A small masked image model, trained from scratch.
Model: 27M parameters, encoder activation gelu, encoder patch size [6, 6], encoder layers 8, encoder width 512.
Training: 33000 steps, batches of 64.
Data: 97500 training examples, 21.7 epochs.
Rows from block 5 of the encoder, named by matrix and row number. Rows with one number belong to one neuron. Each number is 128 + 24 x the weight over the matrix's rms, rounded and kept within 0 to 255. All counts start at 0.
# fc1: MLP up (encoder.blocks.5.mlp.fc1.weight, 2048x512), inputs 384-511
# fc2: MLP down (encoder.blocks.5.mlp.fc2.weight, 512x2048, transposed), outputs 384-511
fc1.615 [118 110  93 133 120  58 109 121  87 160 137  80 132 123 120 116 145 125 125 159 177 140 132  93 119 124 131 136 158 105 112 108 127 104  96 145 148 180  93 137 113 147 139 147 100  77 120 111 160 140 150 148 146 106 145 165 105 124 162 128 101 118 129 161 107 142 117 149 142 146 129 133 165 116  76 136 133 123 144 105 155 137 123 113 148 111 128 119 130 155 133 181 133 181 103 117 103 110 138  99 126 127 136 114 134 128  95 120  79 155 146  73 110 104 127 115 153 119 147  63 102  58 154 134 134 168 134  98]
fc1.616 [143 125 133 115 141 147 108 144 116  97  85 122 119 147  88 101  99 138 115 160 125 106 118 120 152 128 116 116 162 129 104 135 172 133  99 138 103 156 126 112 124 111 126 139  93 103 175 117  90 109 109 100 150 149 174 134 184 127 129 162 121 115 132 151 123 139  85 149 114 134 147 140  99 160 122 161 143 104 143 140 146 114 100 138 169 134  92 157 128 172 175 143 105 123  92 150 138 131 138 121 156 157 152 124 113 133 142 135 117  90 156 127 134 122 112 154 137 125 171 146 112 123 128 151  95 161  96 126]
fc1.617 [111  81  95  89 110 128 145 101 127 171 132  97 106 144 150 121 136 126 143 152 127 106 114 129 151 162 119 123  82 167 119 142 131 147 153 102 133 111 137 159 114 156 141 123 146 162 151 116 131 137 119 157 152 135 112 119 128 131 149 133 124 135 138 144 103 148 129 147 135 133 134 112  96 100 126 126 145 138 113 140 139 133  99 134 144 145  96 142 115  88 105 126 116 145 107 147 147 117 151 153 141 130 128 140 137 153 128 119 109 149 112 123 114 109 124 178 114 135 127  91 115 151  94 147 127 113  77 136]
fc1.618 [150 145 123 161 152 105 152 141 119 147 137 113 122 152 157 116 123 136 133 133 139  94  96 128 144 125 126 143 124 105 118 130 100 120 104 150 138 142 117 144 152 118 127 132 115 115 133 109 134 129 146 125 138 126 106 127 131 126 134 109 130 121 151  85 121 124 152 118 113 139 137 164 133 132 139 146 120 152 123  86 158 130 142 116 156 129  92 105 138 131 137  98 129 150 133 141 114 138 118  91 153 147 146 107 154 110 150 150 142 122 140 114 139 134 135 134 151 164 162 108 160 122 150 117 142 114 120 138]
fc1.619 [160 112 146 136 114 114 155  89 170 137 146 115 140 147 128 146 127 132 153 114 144 145 166 117 131 114 134 123 126  85  75  99 113  81 134 165 136  92 101 121 115 127 115 105 133  70 119 153 131 110 129 133  66 145 162 121 129 142  97 120 141 159 112 121 150 112 156  56 153 113 156 120 156  94 124 111 148  98 129 155 121 123 131  63 102 127 170  96 179 187 168 142 121 131 135  99 112  93  56 147 166 139 139 112  59 135 176  89 123 144 120  79 145 114 138 148 126 128 117 115 131  98 122 140 138 121 106 146]
fc1.620 [121 164 126 126 150 171  87 112 117 104 104  73  79 137 150  78 144 150  88 130 147 122 132 116 145 128 139 191 129 144 176 109 119 150 123 161 115 111 124 112 140 114 160 130 140 115 103  75 116 172 154 115  89 117  73 122 160 129 140  93 142 119 150 128 136 108 124 109 196 141 123 102 100 118 134  89 124  81 113 143 143 157 121 130 174 181  99 106  89 131 146 132 121 126 132  98 167 156 158 144 125 142  98  95  92 113 121 108 112 113 111 123 111 114 117 100 142 103 109 135 207 115 123 111 140 163 106  80]
fc1.621 [125 142 109 140 122 133 116 146 103 137 131  80 124 149 137 119 108 114 132 125 146 172  92 101 106 163 133 172 128 132 157 151 124 108 153  98 107 125 151  83 113 179 157  84 112  98 109 129 137 141 134 110 142  98 149 113 113 111 138 113  90 147 134 162 110 125 130 119  75 112 130 110 152 108 108 143 118  96 172  87 127 120 149 109 118  98  59 153 137 198 116 141 167 135 135 103 182 101 103 115 137 121 153  42 115 136 133 110 130 128 128 158 145 126 151 103 151 118 110 126 124 150 136  96 109 129 119 116]
fc1.622 [125 139 132 131 167 127  95 153 162 130 127 162 139 121 130 121 125 125 112 107 133 132 128 133 110 127 134 160 120 153 144 153 109 129 126 147 122 185 133 133 108 117 161  91 133 127 107 135 123 131 119 119 113 139 105 136  89 145  92 144 139 121 145 155 180 129 104 101 104 117 160 112 119 119 124 104  89 163 144 147 136 126 131 113 136 153 129 129 106 122 125 152 164 117 146 143 148 138 159 123 152 104 121 130 134  94 140 154 110 113 127 145 101 139 130 160 142 103 156 114 160 117 105 122 154 103 138 115]
fc1.623 [101 158 109 133 140 105 168 132  90 195 138 132 123 109 140 122 121 135  61 131  54 120  86 140 122 144 101 156 179 123 140 123 118 124 128 114 168  97 113 137 138 173  78 113 140 141 161 145 139  99 110 127 127 147 102 116  80 107  91 125 111 124 124 123 119 133 120 124 118 144 104 102 143 129 129 120 147 121 113 141 129 124  93  99  71 113 142 108 151 154 109 115 135 146 150 112 145  80 125 145 129  95 147 143 130 121 130 153 134 135 140  68 126 176 106 128 162 141 146 121  95 113 155 165  89 116 130 154]
fc1.624 [ 84 108 129 119 146 129 134 109 159 127 117 126 105 114 109 116 110 140 123 134 128 108 131 102 124 131 153 130 122 185 120 115 134 129 143 133 133 133 127 135 136 136 139 147 100 133 119 147 156 143 107 132 137 145 148 149 143 127 144 113 115 134 136 117 131 132 123 105 135 131 128 132 103 145 135 149 145 107 161 112 112 127 153 130 174 149 146 117  92 134  97 119 137 147 136 139 129 130 134 125 127 132 144 153 132 143 111 112 112 138 124 148 104 117 130 132  93 137 130 146 123 127 130 102 142 112 132 148]
fc1.625 [150 138 140 132 126 106 139 135 119 121 143 170 149 150 102 115 164 146 129 119 142 136 146 112 143 117 135 165 101 138 122 123 134 136 134 151 147 112 112 144 143 141 108 157 141 127 141 124 142 128 140 113 136 134 148 133 125 118  85 139 144 122 112 106  91 116 140 130 143 116 126 134 126 131 114 125 113  90 131 115 135 102 111 114 133 133 155 115 149 133 105 131 112 152 107 112 129 109 130 132 117 117 106 133 120 110 147 104 109 150 140 135 124 137 129 145 143 102 179 162 118 128 147 132 126 150  90 118]
fc1.626 [128 157 124 157  93 152  85 120 164 118 107 100  99 103 165 117 102 108 140 101  73 139 128  89 145 107 161 131 149 108 125 138 143 117 110 127 130 151 104 102  89 146 137 156 110  84 114 121 137 155 143 141 124 132 109 116 128 106 176 122 148 141 111 146 141 131 100 150 120 113 148 110 118 155 127  97 152  87 144 112 136 120 139 134 161 140 100 120  85 141 127 114 127 109 146 158 121 131 142 117 123 155 138  92  92 125 143 129 180 146 111 148 117 109 150 143 130 150 134 100 165 127 129 153 115 129 120 151]
fc1.627 [141 122 106 170  98 113 164 132  93 109 110 170 100 116 165 169 105  77 105 156  97 141 125 134 110 147 162 142 108 121 130 124 158 108  94 104 135  42 157 166 135 151 117 145 113 121 119 128 129 142 171 105 141 154 148 156 149 128 132 121 101  88 125 149 111  96 103 172 126 127 179 148  90 128 141 117 127 126 140 103 117 108 170 128 101 133 117 124 146 163  97 137 139  94 123 130 107 134 129 128 135 112 117 110 143  94 121 139 172 113  96 149 133  93 111 156 127 154 161 188 109 161  99 115 167 153 124 187]
fc1.628 [135 135 109 180 117 176  94 136 130 102  52 110 156 159  53 141 157 112 184 171 174 128 158 130  88 145  58  67 130  59 115 125 160 149 129 202 127  88 103 111 142 141 114  76  90 124 148  55 150 159 139 172 104 131 140 128 115 101 126  59 185 135 207 149  85  81 195 168 148 125 109 204 159 140 144 173 134 137 111 154 116 118 109  68 126 115 142 108 128 136 132  93 120 138  92 200 169 111 120 124 160 134 145  86 110 122  53 134 221 177 135 113 122 134 141 145 116 119 113 211 134 145 158  83 142 122 163  73]
fc1.629 [ 94 143 161 156 116 109 133 142 107 129   5 132 111  68 136 178 104 140 114 192 171 126 160 123 127 131 140 117 140 117 100 137  74 179  95 130 136 145 112 123 175 126 161 115 172  71 129 159 146 190 184 135 170  83 147 155 123 117 115 144 103  78 131  88  96 116 176 175 139 113 108 192  73 206 143 143 157 118 110 111  95 138 174  74 145 156  42 158 143  98 216 110 130 104  93 153 150 127 187  88 149 145 110 152 154  93 126 188 192 146 144  99  88 131  94 195 156  97 167 188 138 218 149 114 173 121 168 114]
fc1.630 [144 148 120 112 161 131 110 135 127 125 125 148  90 111 126 109 139 163 105 118 111  97 115 183 119 124 108 137 111 117 109 121 122 135 161 135 134 153 158 140 123 145 129  69  79 155 120 106  97 144 169  96 121 138 109 116 121 127 103 145 111 111 119 138 138 112 137 111 156 126 131 140 105 110  96 146 138 120  93 172 150 105 126 133 132  96 114 138 134 123 136 126 155 108 164 130  99 128 132  94 139 112 135 113  99 143 102 133 111 114 153 120 154 145 155 132 141 137 142  76 136 134 116 133 127 159 129 151]
fc1.631 [138 115 166 161 135 107  82 102 126 162 115 109 128 115 107 117 114  99 116 152  87 120 122 144 138 134 136 141 154  91 131 129 106 146 105 133 107 123 132  93 122 113 137 137 150 130 149 126 156 142 150 128 118 120 144 169  97 144 165 113 149 173 137 118 158  97  77  80 126 120 104 114 118 137 136  88 140 148 132 119 125 139 139 164 135 130 115 118 122 135 132 108 158 150 122 123 124 108 120 138 114 172 143 121  96 110 137 149 116 136 166 124 137 139 132 126 145 101 113 136 140 126 110 108 146 105 109 114]
fc1.632 [ 72 169 135 107 144  90 144 168 157 104 158 158 157 162 123 132 170  95 161 164 105 106 112 125 112 149 133 166 124 140 135  98 137  58 119 126 151 128 122 135 132 122 117 146 178 157 144 134  95 139 139 124 123 202 119 131 101 143 115 112 149 172 167 119 116 148 136  73 105 142 109 135  85 115 134 176 106 126 138 138  99 119 110 118 137 145 138 107 159 165  96 111  81 163 107 121 128 134 116 135 142 134 153 153 112 171  78 109 132 103 156 136 138 138  99 104 129 145 168 167 162 128 107  79 155 105  97 123]
fc1.633 [119 162  93 135 158 145 146 107 120  89 134 134 145 158 201 137 180 114 109 116 116 146 123 124 132 136  99 130  87 158 154 146 152 121 112 148 136 138 136 124 128 156 133 121 141 176 111 176 102 128 133 122 168 107 177 149 100 127 121 121 158 102 162 152 143 108 118 119 117 138 113 108 115 140 139 125 147 169 106 120 144 154 115  90 122 137 119 142  95 107 150  97  92 127  83 139 117 127 145 161 146 123 173 114 135 108 161 139 117 112  96 112 104 115 117 111 133 137 124 140 154  87 124 130 116 171 156 122]
fc1.634 [183 138 103  76 122 108  73  87  74 171 147 161 175 139 132 104 122  94 156 116 137 139  97 134 128 110 165 130  93 148 146 127 122 122 183 151 126 101 110  95 121 114 170  96  74  15 125 174 144 140  78 125 100  99 143 122 152 154 143 149 133 149 152 197 163  79 145 138  96  54 113 179  53 157 124  97 159 110 164 119 116  75 161 127 139 124 146 170 103 127 131 105  61 121 124  68 132 110  76 212 142 105 157 160 133 160 144 162  82 131 107 134 138 120 114 133 130 121 130  80 122 142 115 158 122 111 128  49]
fc1.635 [178 170 122 106 190 112 187 144 128 143 121 125 207 128 111 116 180 145 152 119 127 122 118 157 160 139 167 111 142 123 124 138 142 159 105 108 148 111 134 114 136  94 120 140 125  97 114 173 112 151 117 128 162 139 145 116 131 142 134 121 104 130 159  90 107 114  88 120 187 157 137 157 144 118 114 135 164 127 111 128 131 125 147  90 126 101  93 176 131 144 108 108 131 110  98  92  96 115 113 131 132 143  69  95 118 134 113 172 187 143 137 137 146 112 104 154 177 120 137 139 104 140  98 181 108 149  80 100]
fc1.636 [144 126 129 113 147  92  81 138  86 110 135 105 178 123 119 122 138 164 147 113 128 149 111 168 101 103 140 149 166 155 164 110 136  96 134 160 174 161 151 158 130 198 168 105 106 128 140 121 114  95 145 113 144 114 141 107 108 155 110 144 154 128 142 146 152 130 169 175 109 122 114 154 147 143 100  67 190 169 108 104 137 117  93 112 123 134  78 139 145 151 113 133 123 126 149 109 105 115 133  74 137 130 117 111 140 141 139 131 125 157 113 161 132 128 141 115 107 104 167  94 128 128 133 158 141 147 156 156]
fc1.637 [124 161 107 124 113 115 149 127 148 120 149 127  99 147 147 113 149 134 121 136 134 124 112 134 128 109 144 121  94 155 100 156 140 107 111 131 131 126 126 153 104 148 110 118 100 132 136 134 113 126 146 143 144 124 130 102 125 136 121 151 120 116 136 127 146 115 117 124 141  80 158 126 126 152 122 131 109 122 100 100 148 138 119 157  99 129 114 139 129 137 112 118 109 111  98 135 138 133 124 111 141 103 148 140 162 127 111 149 151 132 108 152 136 124 115 109 108 130  98 136 130 125 139 130 145 112 122 120]
fc1.638 [114 121  89 125 133 123 123 124 146 121 113 118 110  95 156 131 134 137 129 124 118 133 113 141 118 133 145 151 135 178 153 154 133 141  94 146 132 109 135 127 119 173 115 135 148 136 134 145 115 108 122 136 140 122 117 128 173 145 122 122 148 115 128 121 135 118 168 147 128 154 138 121 149 151 139 150 152 137 116 108 130 141 115 121 131 143 114 133 130 126 127  97 117 132 106 167 137 124 142 116 137 157 148 139 141 115 129 133 118 130 144 123 148 113 114 127 130 136 142 148 136  94 127 126 125 112 128 148]
fc1.639 [101  76 136 208 132 150  92 122 170 138 150 168 134 114 135 151 123 133 128 111 118 104 143 101 118 167 127 117 137 147 116 144 130 123 141 120 158 127 142 126 110 150  92 121 116 140 103 151 102 119 118 155 123 167 106 153 109  92  96 175 152 116 118 127 118 104 135 134 138 100 108 119 118 139 151  98 155 143 131 154 130 120 109 112 149 129 127 115 147 116 153  94 140 150 111 133 158 133  76  88 112 140 194 143 159 122 121 141 115 100 141 132 165 119 129 100 155 146 102 118 114 137 112 120 103 147 128 117]
fc1.640 [181 156 158 147 123 114 112 130 109 119 109  97 114 116 129 102 113 131 106 175 158 116 136 146 124 114 109 117 161 114 122 147 120 129 125 116 120 125 117 130 137 130 148 160 140 107 106 124 138 175 143 146 158 118 184 113 128 118 135  96 148 128 135 126 154 130 138 156 142 115 192 115  74 127 158  87  46 128 168 132 152 174  89 115  94 160 154 112 150 111 154 137 163 139 144 126 137 104 155 138 149  79 157 129 142 142 107 124 111 124 117 148 106 141 152 128 147 154 129 141 129 140 142 117 107 126 150 153]
fc1.641 [149  86 145 111 154 178 118 108 115 133 193  75 156 175  86  81 146 113 158 113 160 181  96 135 143 111 161 116 173  98 117 106 149  92 127 111 142  77 121 106 103  99 122 176 118 119 152 114 129 169 134 181 164 104 131 163 148 132 120  82 157 149 149 133 115 167 108 124 114  93 169 155 124  87 142 146  98 127 132 118 100 123 150 107 139 133 117 144 129 127  91 122 123 168 112 151 119  96 108  73 115 136  89 142  85 106 147 120 150 129 142 139 125 109 134 123 141 123  96 109 154 127 151 143 151 123 137 168]
fc2.615 [133 185 135 127 165  95  94 126 118 112 106 125  87 128  86  95 143 103 122 102 103 168  80 143  92  87 159 147 129 106 116  87 163 102  90 107 117 162 130 134 113  93 145 176 171 102  94  99 146 160 121 118  97 144 139 111 150 113 200 152 123 133 122 124 161 127 180 162  97 103  71 117  93  81 166 174 140  93 127 112 112 194  86 141 147 105  82 114 147  63  85 140 135 156 155 165 119  59 160 151 116  89  82  90 128  84 150 115 132 122 111  92 113 125 118 103  94 127 104 118  79 107 128 142 113 111 106 136]
fc2.616 [158 176 136 148 106 151  92  97 143 119 144 147 116 126 132 124 125 138 117  93 108 122 147 115 144 110 168  90 142 124 119 160 168 123 152 134 107  81 126 130 145  70 124 194 134 115 177 203 132 134 162 144 107 149 123 152 102 121  71 143 150 109 160 122 110 124 128  77 121 133 112 153  89 138 136 153 114 116 109  99 134 127 111 125 103 124 125  96 158 110 137 121 139  68 105 147 108 138 105 156 137 142 104 104 156 149  73 156 176 131  86  95 155 155 142  95 129 104 128 102  84 107 107 145 145 137 128  98]
fc2.617 [ 83 105 107 137 109 128 126 123 134 103 133 118  92 171  94  85 127 155 137 127 159 105 175 116 130 120 131 150 139  88 117 119  99 128  83  83 141 132 142 152 143 118 101 141 136 145 121 113 142 104 157 131 100 164 120 147 152 111 130 133  99 148 177 140 126 111 115 126 166 153  82 127 112 155  88 116 126  90 119 143 121 149  93 132 149 130 162 133 152 145 131 133 152 121 122  89 144 139 141 126 127 108 132 101 162 132 123 148 154 131 141 120 129 138 108 114 110 146 153 131 175 103  95 110 121 125 126 102]
fc2.618 [139 144 144 102 140 108 135 158 137 136 129 126  84 136 121 121 129 117 121 138 125 133 144 111 134 132 115 144 136 132 106 127 140 123 137 130 117 105 148 134 135 129 143  97 146 134 112 114 121 142 159 131 130 154 140 132 109 161 121 110 123 150 143  98 128 109 126 120 151 175 135 115 105 115 156 129 146 103 124 147 154 137 116 149  98 121 135 143 148  90 117 120 130 117 122 143 122 130 119  96 130 125 103 165 124 126 115 138  98 135 118 178  96 100 154 122 133 100 124 131 136 145 101 150 141 128 111 126]
fc2.619 [152 134  81 143 119 128  64 166 136 102 133 160 138 121 154 127 118 126 151 113 152 125 140 109 147 136 168 131 118 132 148 125 165 167  55 119 142 138 178 117 141 132 134 119 128 153 121 151  79 138 153 139 139 131 103 146 135 166 194  97 137 111 128 157 118 132  99 143 183 122 114 132 126 124 158  98 136 146 120 103 142 130 105 111 130 120 142 103 119 121 140 113 116 134 130 123 137 167 108 145 113 146 131 146 115 135 126 103 169 125 115 117 127  94 138 147 130 141 145 144 132 113 147 133 117 139 127  67]
fc2.620 [162  91 148  95 171 175 133 131 177 151 150 130 159 118 102 161 143 116 138 117 130  77 116 130 117 161 126 179  85 108 167 143  95 120 124 143 150 138  87 102 148 104 133  96 109 121 108 123 164 102 171  83 113 120 166 154  86 126 181 105 120 152 107 111 172 162 124 134 105 135  91 132 137 141 110 139 127 161 109 105 100 117 181 157 162 142 147 151  69 169  96 105  76 135 123 109 120 118 158 128 107  87 156 127 111 111 156 109  84  76 125 149 168  88 157 119 139 113 126 118  95 112 140  92 129 146 182 101]
fc2.621 [145 173 123 102 108 115 132 133 171 159 104 136 128 103 122  96 147 180 119 156 131 141 108 152 127 170 115 118  76 115 114 111 146 111 140 146 135 105 146 153  88 117 133 120  71 153 161 132 140 151 175 125 127  76 157 146 164 148 126 146 114 109  85 132 152 178 119  96 148 126 123 125 126 144 116 168 107 138 127 137 136 103 130 135 132 101 147 111 135 146 119 109 108 151 145 133 127 123 107 112 152  92 188 116 100 129  80 121 128 140 135 103 120 101  87 108  94 138 135 114 102 163 131 124 118 172 113  97]
fc2.622 [121 106 117 125 125 145 105 154  95 141  97 140 130 127  84 140 117 146 145 108 130 126 129 117 132 130 102 116 122 129 115 110  97 108 166 145 142 134 123 117 119 148 149 166 132 117 135 167 137 119 131 127 140 112 130 153 138 107 156 161 120 131 142 104 153 143 169 119 131 143 152 145 105 136 150 148 158 141 124 168 101 135 141 116 148 134 154 140 139 152  96 116 142 126  98 109 116 112  98 122 121 142 154 124 109 126 132 143 154 120 110  91 141 119 146 108 120 144 162 119  69 133 142 146 128 171 125 169]
fc2.623 [128 168 118  99 143 124 123  98 116  62  91 117  71 118 176 141 144 128 128 130 161  82 159 104 135 132  99 157  94 104 136 134 112 139 137 135 110 124 142 106  88 140 132 137 155 143 106 135 101 127 165 149 138 101 150 137 162  92 132 158 167  94 118 113 124  96 152 146  87 131 131 114 126 122 147 137 143 113 148 114 146 147 132 141 118 144 119 120 102 167 159  89 142 136 150 104 147 132 131 109 147 143 134 114 145 152 148  88 117 103 101 138 125  70 122  83  72  94 161  90 147  99 137  93 136  99 157 103]
fc2.624 [152 108 126 130 111 113 126 143 129 106 130 129 144 119 101 134 114 140 150 109 128 152 106 120 118 127 140 106 146 124 156 104 126 129 133 158 121 122 128 109 126 136 143 128 148 126 132 138 107 122 147 148 146 117 117 122 116 123 147 126 103 116 148 132 137 141  97 162 123 113 131 125 119 107 155 126 134 139 134 147 140 128 140 119 109 144 111 140 105 137 135 140 136 113 136 118 138 124 130 139 139 142 167 125 126 121 138 126 132 138 120 134 128 141 132 150 161 108 111 109  98 137 124 179 107 135 129 134]
fc2.625 [114  97 144 141 129 125 145 128 146 144 120 153 154 153 142 156 110 112 102 108 131 127 116 138 113 147 118 111 146 132 102 145 180 155 102 142 128 137 115 125 106 120 122 153 140 150 142 140 116 119 128 118 114 132 114 142 110 127 128 139 132 116 146 135 156 170 102 147 103 189 147 146 144 137 107 133 153 140 145 130 159 130 102 102 131 118 141 126 129  99 152 116 141 108 128 113 106 129 111 110 137 119 133 112 127 147 126 130 112 127 137 160 126 132 135 137 151 149  94 122 121 125 105 134 114 133 124 136]
fc2.626 [135 135 129 146 145 103 191 131 104 103 117 153 131 141 102 129 152 126 108 109 119 143 128 117 161 128 126 141 124 114 126 151 132 138 115 116 136 117 103 124 148 103 130 134 128  87  90 137 146 118 144 130 117  98 111 132 162 115 117 125 137 150 149 135 123 119 165 148 175 130 109 120 123 166 112 122 141 121 145 116 129 147 125 128 119 190 156 102 119 146 151 111  90 133 138 142 141 110 115 114  93 168 146 120 138 107 120 127  88 159 125 125  97  96 118 137 125 129 146  96 119 137 112 114 158 122 108 173]
fc2.627 [119 120 155  90 168 172 163  87  90 126 159 148 197  98 108 146 145 147 147 148 159 133 113 121 155 115 121 171 165 125 141 128 118 101 143 138 142 107 173 157 105 123 129 139  88 140 160  94 134  69 132  87 113 108 135 143 111 116  98 149 109 144 154 126  92  83 155 108 103 136 136 141 124 137  82 136 122 139 117 143 115  85 174 141 142 150 150 112 114 107 120 136 128 113  87 166 166 107 119 159 124 148 140 104 122 154 122 125 134 144 162 102 117 146 129  82 151 117 148 119  97 114  72 186  93 172  95 133]
fc2.628 [125 125 153 119 119 134  79 118 197 137 100 142 137 185 129 104 120 171 201  99  99 102 148 112 176 148 157 113 133 118 190 129 111 166 128 110 111 158  99 123 173 115 133 138  96 107 151 138 105 154 129  88 123 185 150 133 125 157 141 120  73 115 150 170 105 186 159 179  89  89 131  93 118 127 172 181 164  92 141 102 146 105 153  82 174 163 111 123  98 160  94 171 128 129 106  78 136 114  52  76 126 132  93  78 137 107 112 108  87 146 217 110 144 140 103 141 116 131 136  23 158  47  95 102  95 141 139 136]
fc2.629 [107 139  90 150 163 184 132  36 126 130 132 158 150 206 116 105 146 106 175  78 167 118 175  25 124  53 107 114 147  63 109 106 136 144 136 181 176 104 117 175 163 111 142 115 117 131 151 177 125 135 125 178 183 206 114  45  61 120 101 139 134 185 112 153  91 138 122 126 172 130 125 137 168 103  91 173  98 114  98 115 111 128 125  65 148 149 160 163 107  76 124 156 126 143 101 162 109  97 177 154  87 159  97 109 147 105 158  98  84 102 164 149  78 114 137 196 173 210 212 132  99 119 115  98 122 113 148 137]
fc2.630 [118 115 115 143 135 136 125 143 143 113 114 158 127 131 113  91 118 102 131 129 141 140 153 112 141 118 123 134 137 140 125 148 168 117 133 137 148 126 144  95 124 127 130 135 143 146 113 131 176 150 124 125 111 114 147 146 125 133  97 130 105 149 118 113 143 124 128 111 161  97 127 128 121 110 116 153 126 113 145 116 152 127 106 122 102 128 139 129 145 119 155 139 144 130 152 147 137 148 115 140 140 129 101 129 135 134 139 119 131 141 142 128 128 154 137 135 130 143 160 146 143 148 151 168 134 125 109 159]
fc2.631 [122 110 151 124 132 173 115  92 140 121 132 153 126 135 144 114 106 152 139 130 129 133 145 100 123 125 134 133  96 120 165 128 108 160 165 115 123 112 110 138 127 103  89 138 146  85 120 146 132 179 110 115 129 155  97 120 130 108 148 119 134 137 159 107 127 132 103 126 119 128 115 107 117 159 117 125 147 112 121 148 136 106 115 108  95 129 131 136  90  82 106 129 132 160 144 120 146 162 117 134 146  89 167 128 115 109 136 108 156 110 109 142 128 124 151 169 115 154 146 123 117 104 124 111 122 137 126 104]
fc2.632 [161  91 115 124 133 109 107 117 130 151 150 168  84 152 115 159 142 118 156 159 103  96 166 106 153 139 167 138 159 149 138 129 112  84 120 161 127 134 153 123  54 152 112  97  93 147 163 140 151 112 107 132 120 112  72 161 121 169 119 126 131 120 148 133 128 187 165 161 123 129 106 112 116 150 104 104 100 121 161 132 142  63  87 116 130 125 134 126  98 134 155 217  92  93 128 113 126 110 130 148 156 146 102 131 159 128  62 147 105 136 132 136 114  94  91 119 138 104 120 133 140 142 144 118 143 104 159  98]
fc2.633 [100 139 117 122 138 114  99 116 119  98 122 138 119 123 122 128 155 135 130 130 104 136 139 141 146 146  95  98 135 147 114 124 143  99  95 108 126 154  99 151 141 172 120 130 124 136 144 102 136 139 139 167 105 149 161 132 122  77  97 162 154  67 142 128 140 118 145 139  85 117 123 109 126  99 133 149 131 126 164 141 115 132 103 134 123 141 135 141 162 148 162 148 161 114 120 140 120 142 181 154 120 110 113 127 130 130 131 172 114 129 155  86 157 145 140 133  90 117 150 136 130 108 145  89 126 132 129 127]
fc2.634 [ 88 161  81 138 166 137 133 148 130 110 155  88  53 138  96 131 109 133 119  82  91  80 118 169 128  98 125 118  97 156 184 128 130 135 115 149  81 140 108 146 148 165 122 118 148 131 129  79 126  93 112 100 154 142 180 128 199  78 150 124 121 132 116 160  86 167 121 136 163  82 117 132 138 113 150 157  66  92 140 164 142  87 121  77 166 167  92 109 146 130 135 174 139  90 155  68 113  99 185 154 154 129 137 114 116 152 148 152 156 147 123 111 102 116 102  43  77 128 142 177 214 161 128 131 105  98 120 143]
fc2.635 [110 158 138 109 115  94 131 180 127 149 139 152 159 159 133 133 144 146 118 119 122 139 138 118 129 120 118 115  96  73 127 158 141 109 113 151 117 204 150 148  77 139 105 119 146 141 160 110 108 151 145 117 129 123 149 151 107 134 144 124 112 102 178 128  80 146  72  93 107 133  84 104 111 133 115 125 118 155 110 147 127 138 109 112 109 162 139 102 127 147 157 116  95 148 175 143 101 161 114 101 146 116 145 139 165 170 131 121 117 115 100 104 105 128 141  94  80  98 126  94  96 144  94 146 118 138 144 170]
fc2.636 [152 165 148 135 123 148 146 100 160 150 136 147 135 110 118 111 134 147 123 151 136  80 102 114 101 125 147 154 109 116 132 106 154 143 106 126 120 120 102 160 167 126 155 141  97  81 132  88  95 107 104 181 115 110 159 146 140 117 161 145  99 177 136 140 122 151 134 146 162 146 150 109 135  99 128 174 149 153 149 143 114 100 169 155 132 125 153 145 134 127 142  90 137 129 119 172  97 135 118 110 150 141 101 150  89 144 121 147 130 119  73 144 102 113 133 155 168 140 141 140 144 161 135 110 137 129  81 117]
fc2.637 [135 108 141 131 154 124 132 143  92 124 148 105 138 144 132 156 121 145 127 142 154 114 124 126 118 132 146 128 123 127 150 133 124 121 147 116 139 124 131 161 120 138 137 110 102 141 118 112 131 133 130 124 131 122  89 133 109 137 120 122 128 175 124 123 140 119 153 119 112 161 102 110 124 110  90 138 115 132 131 162 116 157 147 116 144 145 135 171 112 117 125 106 115 155 140 130 147 101 112 148 126 132 127 115 123 136 133 132 156 119 128 116 111 126 122 121 155 129 121 139 118 147  88 159 144 134 124 133]
fc2.638 [127 152 116 110 107 133 141 157 119 133 123 147 106 176 121 137 106 138 124 135 131  94 113 158 107 161 144 137 119 118 123 117 132 109 137 135 124 109 137 117 132 142 155 138 133 148 140 133 109 147 125 135 129 129 104 126 117 102 143 111 130 151 135 123 126 125 120 117  98 130 125 145 120 132 131  96 105 117 114 147 131 116 112 131 135 131 127 114 104 105 117 119 131 111 141 111 138 154 117 119 130 137 104 119 126 127 124 149 114 120 116 127  97 124 139 136 148 109 134 149 145 163 127 153 108 146 128 179]
fc2.639 [125 137 155 138 118 132 174 134 102  92 109 137 141 128 109 134 118 124 120 107 163 125 136 132 140  88  97 135 108 149 129 107 140 138 110 155  91 141 134 112  99  99 113 175 150 135 109  92 119 159 106 126 177 123 151 132 128 130 145 179 150 116 164 115 107 128 148 115 126 139 103 133 123 126 101 187 105 140 156 115 111 149  87 134 106 134 104 127 169 109 133 153 146 149 141 165 106 110 110 147 114 166 164  85 126 130 114 122 109 113 112 145 116 150 114 126 119  97 116 117 102 129 146 149 120 140 118 119]
fc2.640 [113 119 110  86 100  95 127 128 141  95 102 101 135 143  88 113 110 114 112  86  69 121 147 120 127 146 166 104 172 126  97 136 120 134 111 161 129 123 123 122 126 141 117 136 129 128 177 144 168  92 165 114  94 144 107 122 139 112 109 133 154 170 101 142 142 117 127 138 116 110 134 119 129 134 154 154  92  76 102 161 143 129 150 138  90 147 128 126 148  84 131 127 110 109 137 136 141  97 124 147 145 130 138 124 150 127 123 115 129 109 168 129  96 111 102 130 113 124 107 116 126 138 175  95 119 110 131 174]
fc2.641 [107 114  93  97 143 109 123 113 144 117  95 115  99 100 100 110 150 108 110 136  82 133 148 139 121 146 136 139 148 131  98 106 135 104 115 170 141 173 136 134 152 134 109 147 123 146 119 114  95 113 148 156 120 128  91  99 131 132  92 159 132 124  78  72 148 126 145 150 123 157  81 121 138 131 137 111 125 136 167  86 104 128 108 144 122 162 153 103 169 159 167 106 111 121 121 140 106 118 110 150 111 109 156  92 168 114 120 162 101  84 142 120 160  95 146 102 117 101  80 111 149  89 150 125 135 125 128 104]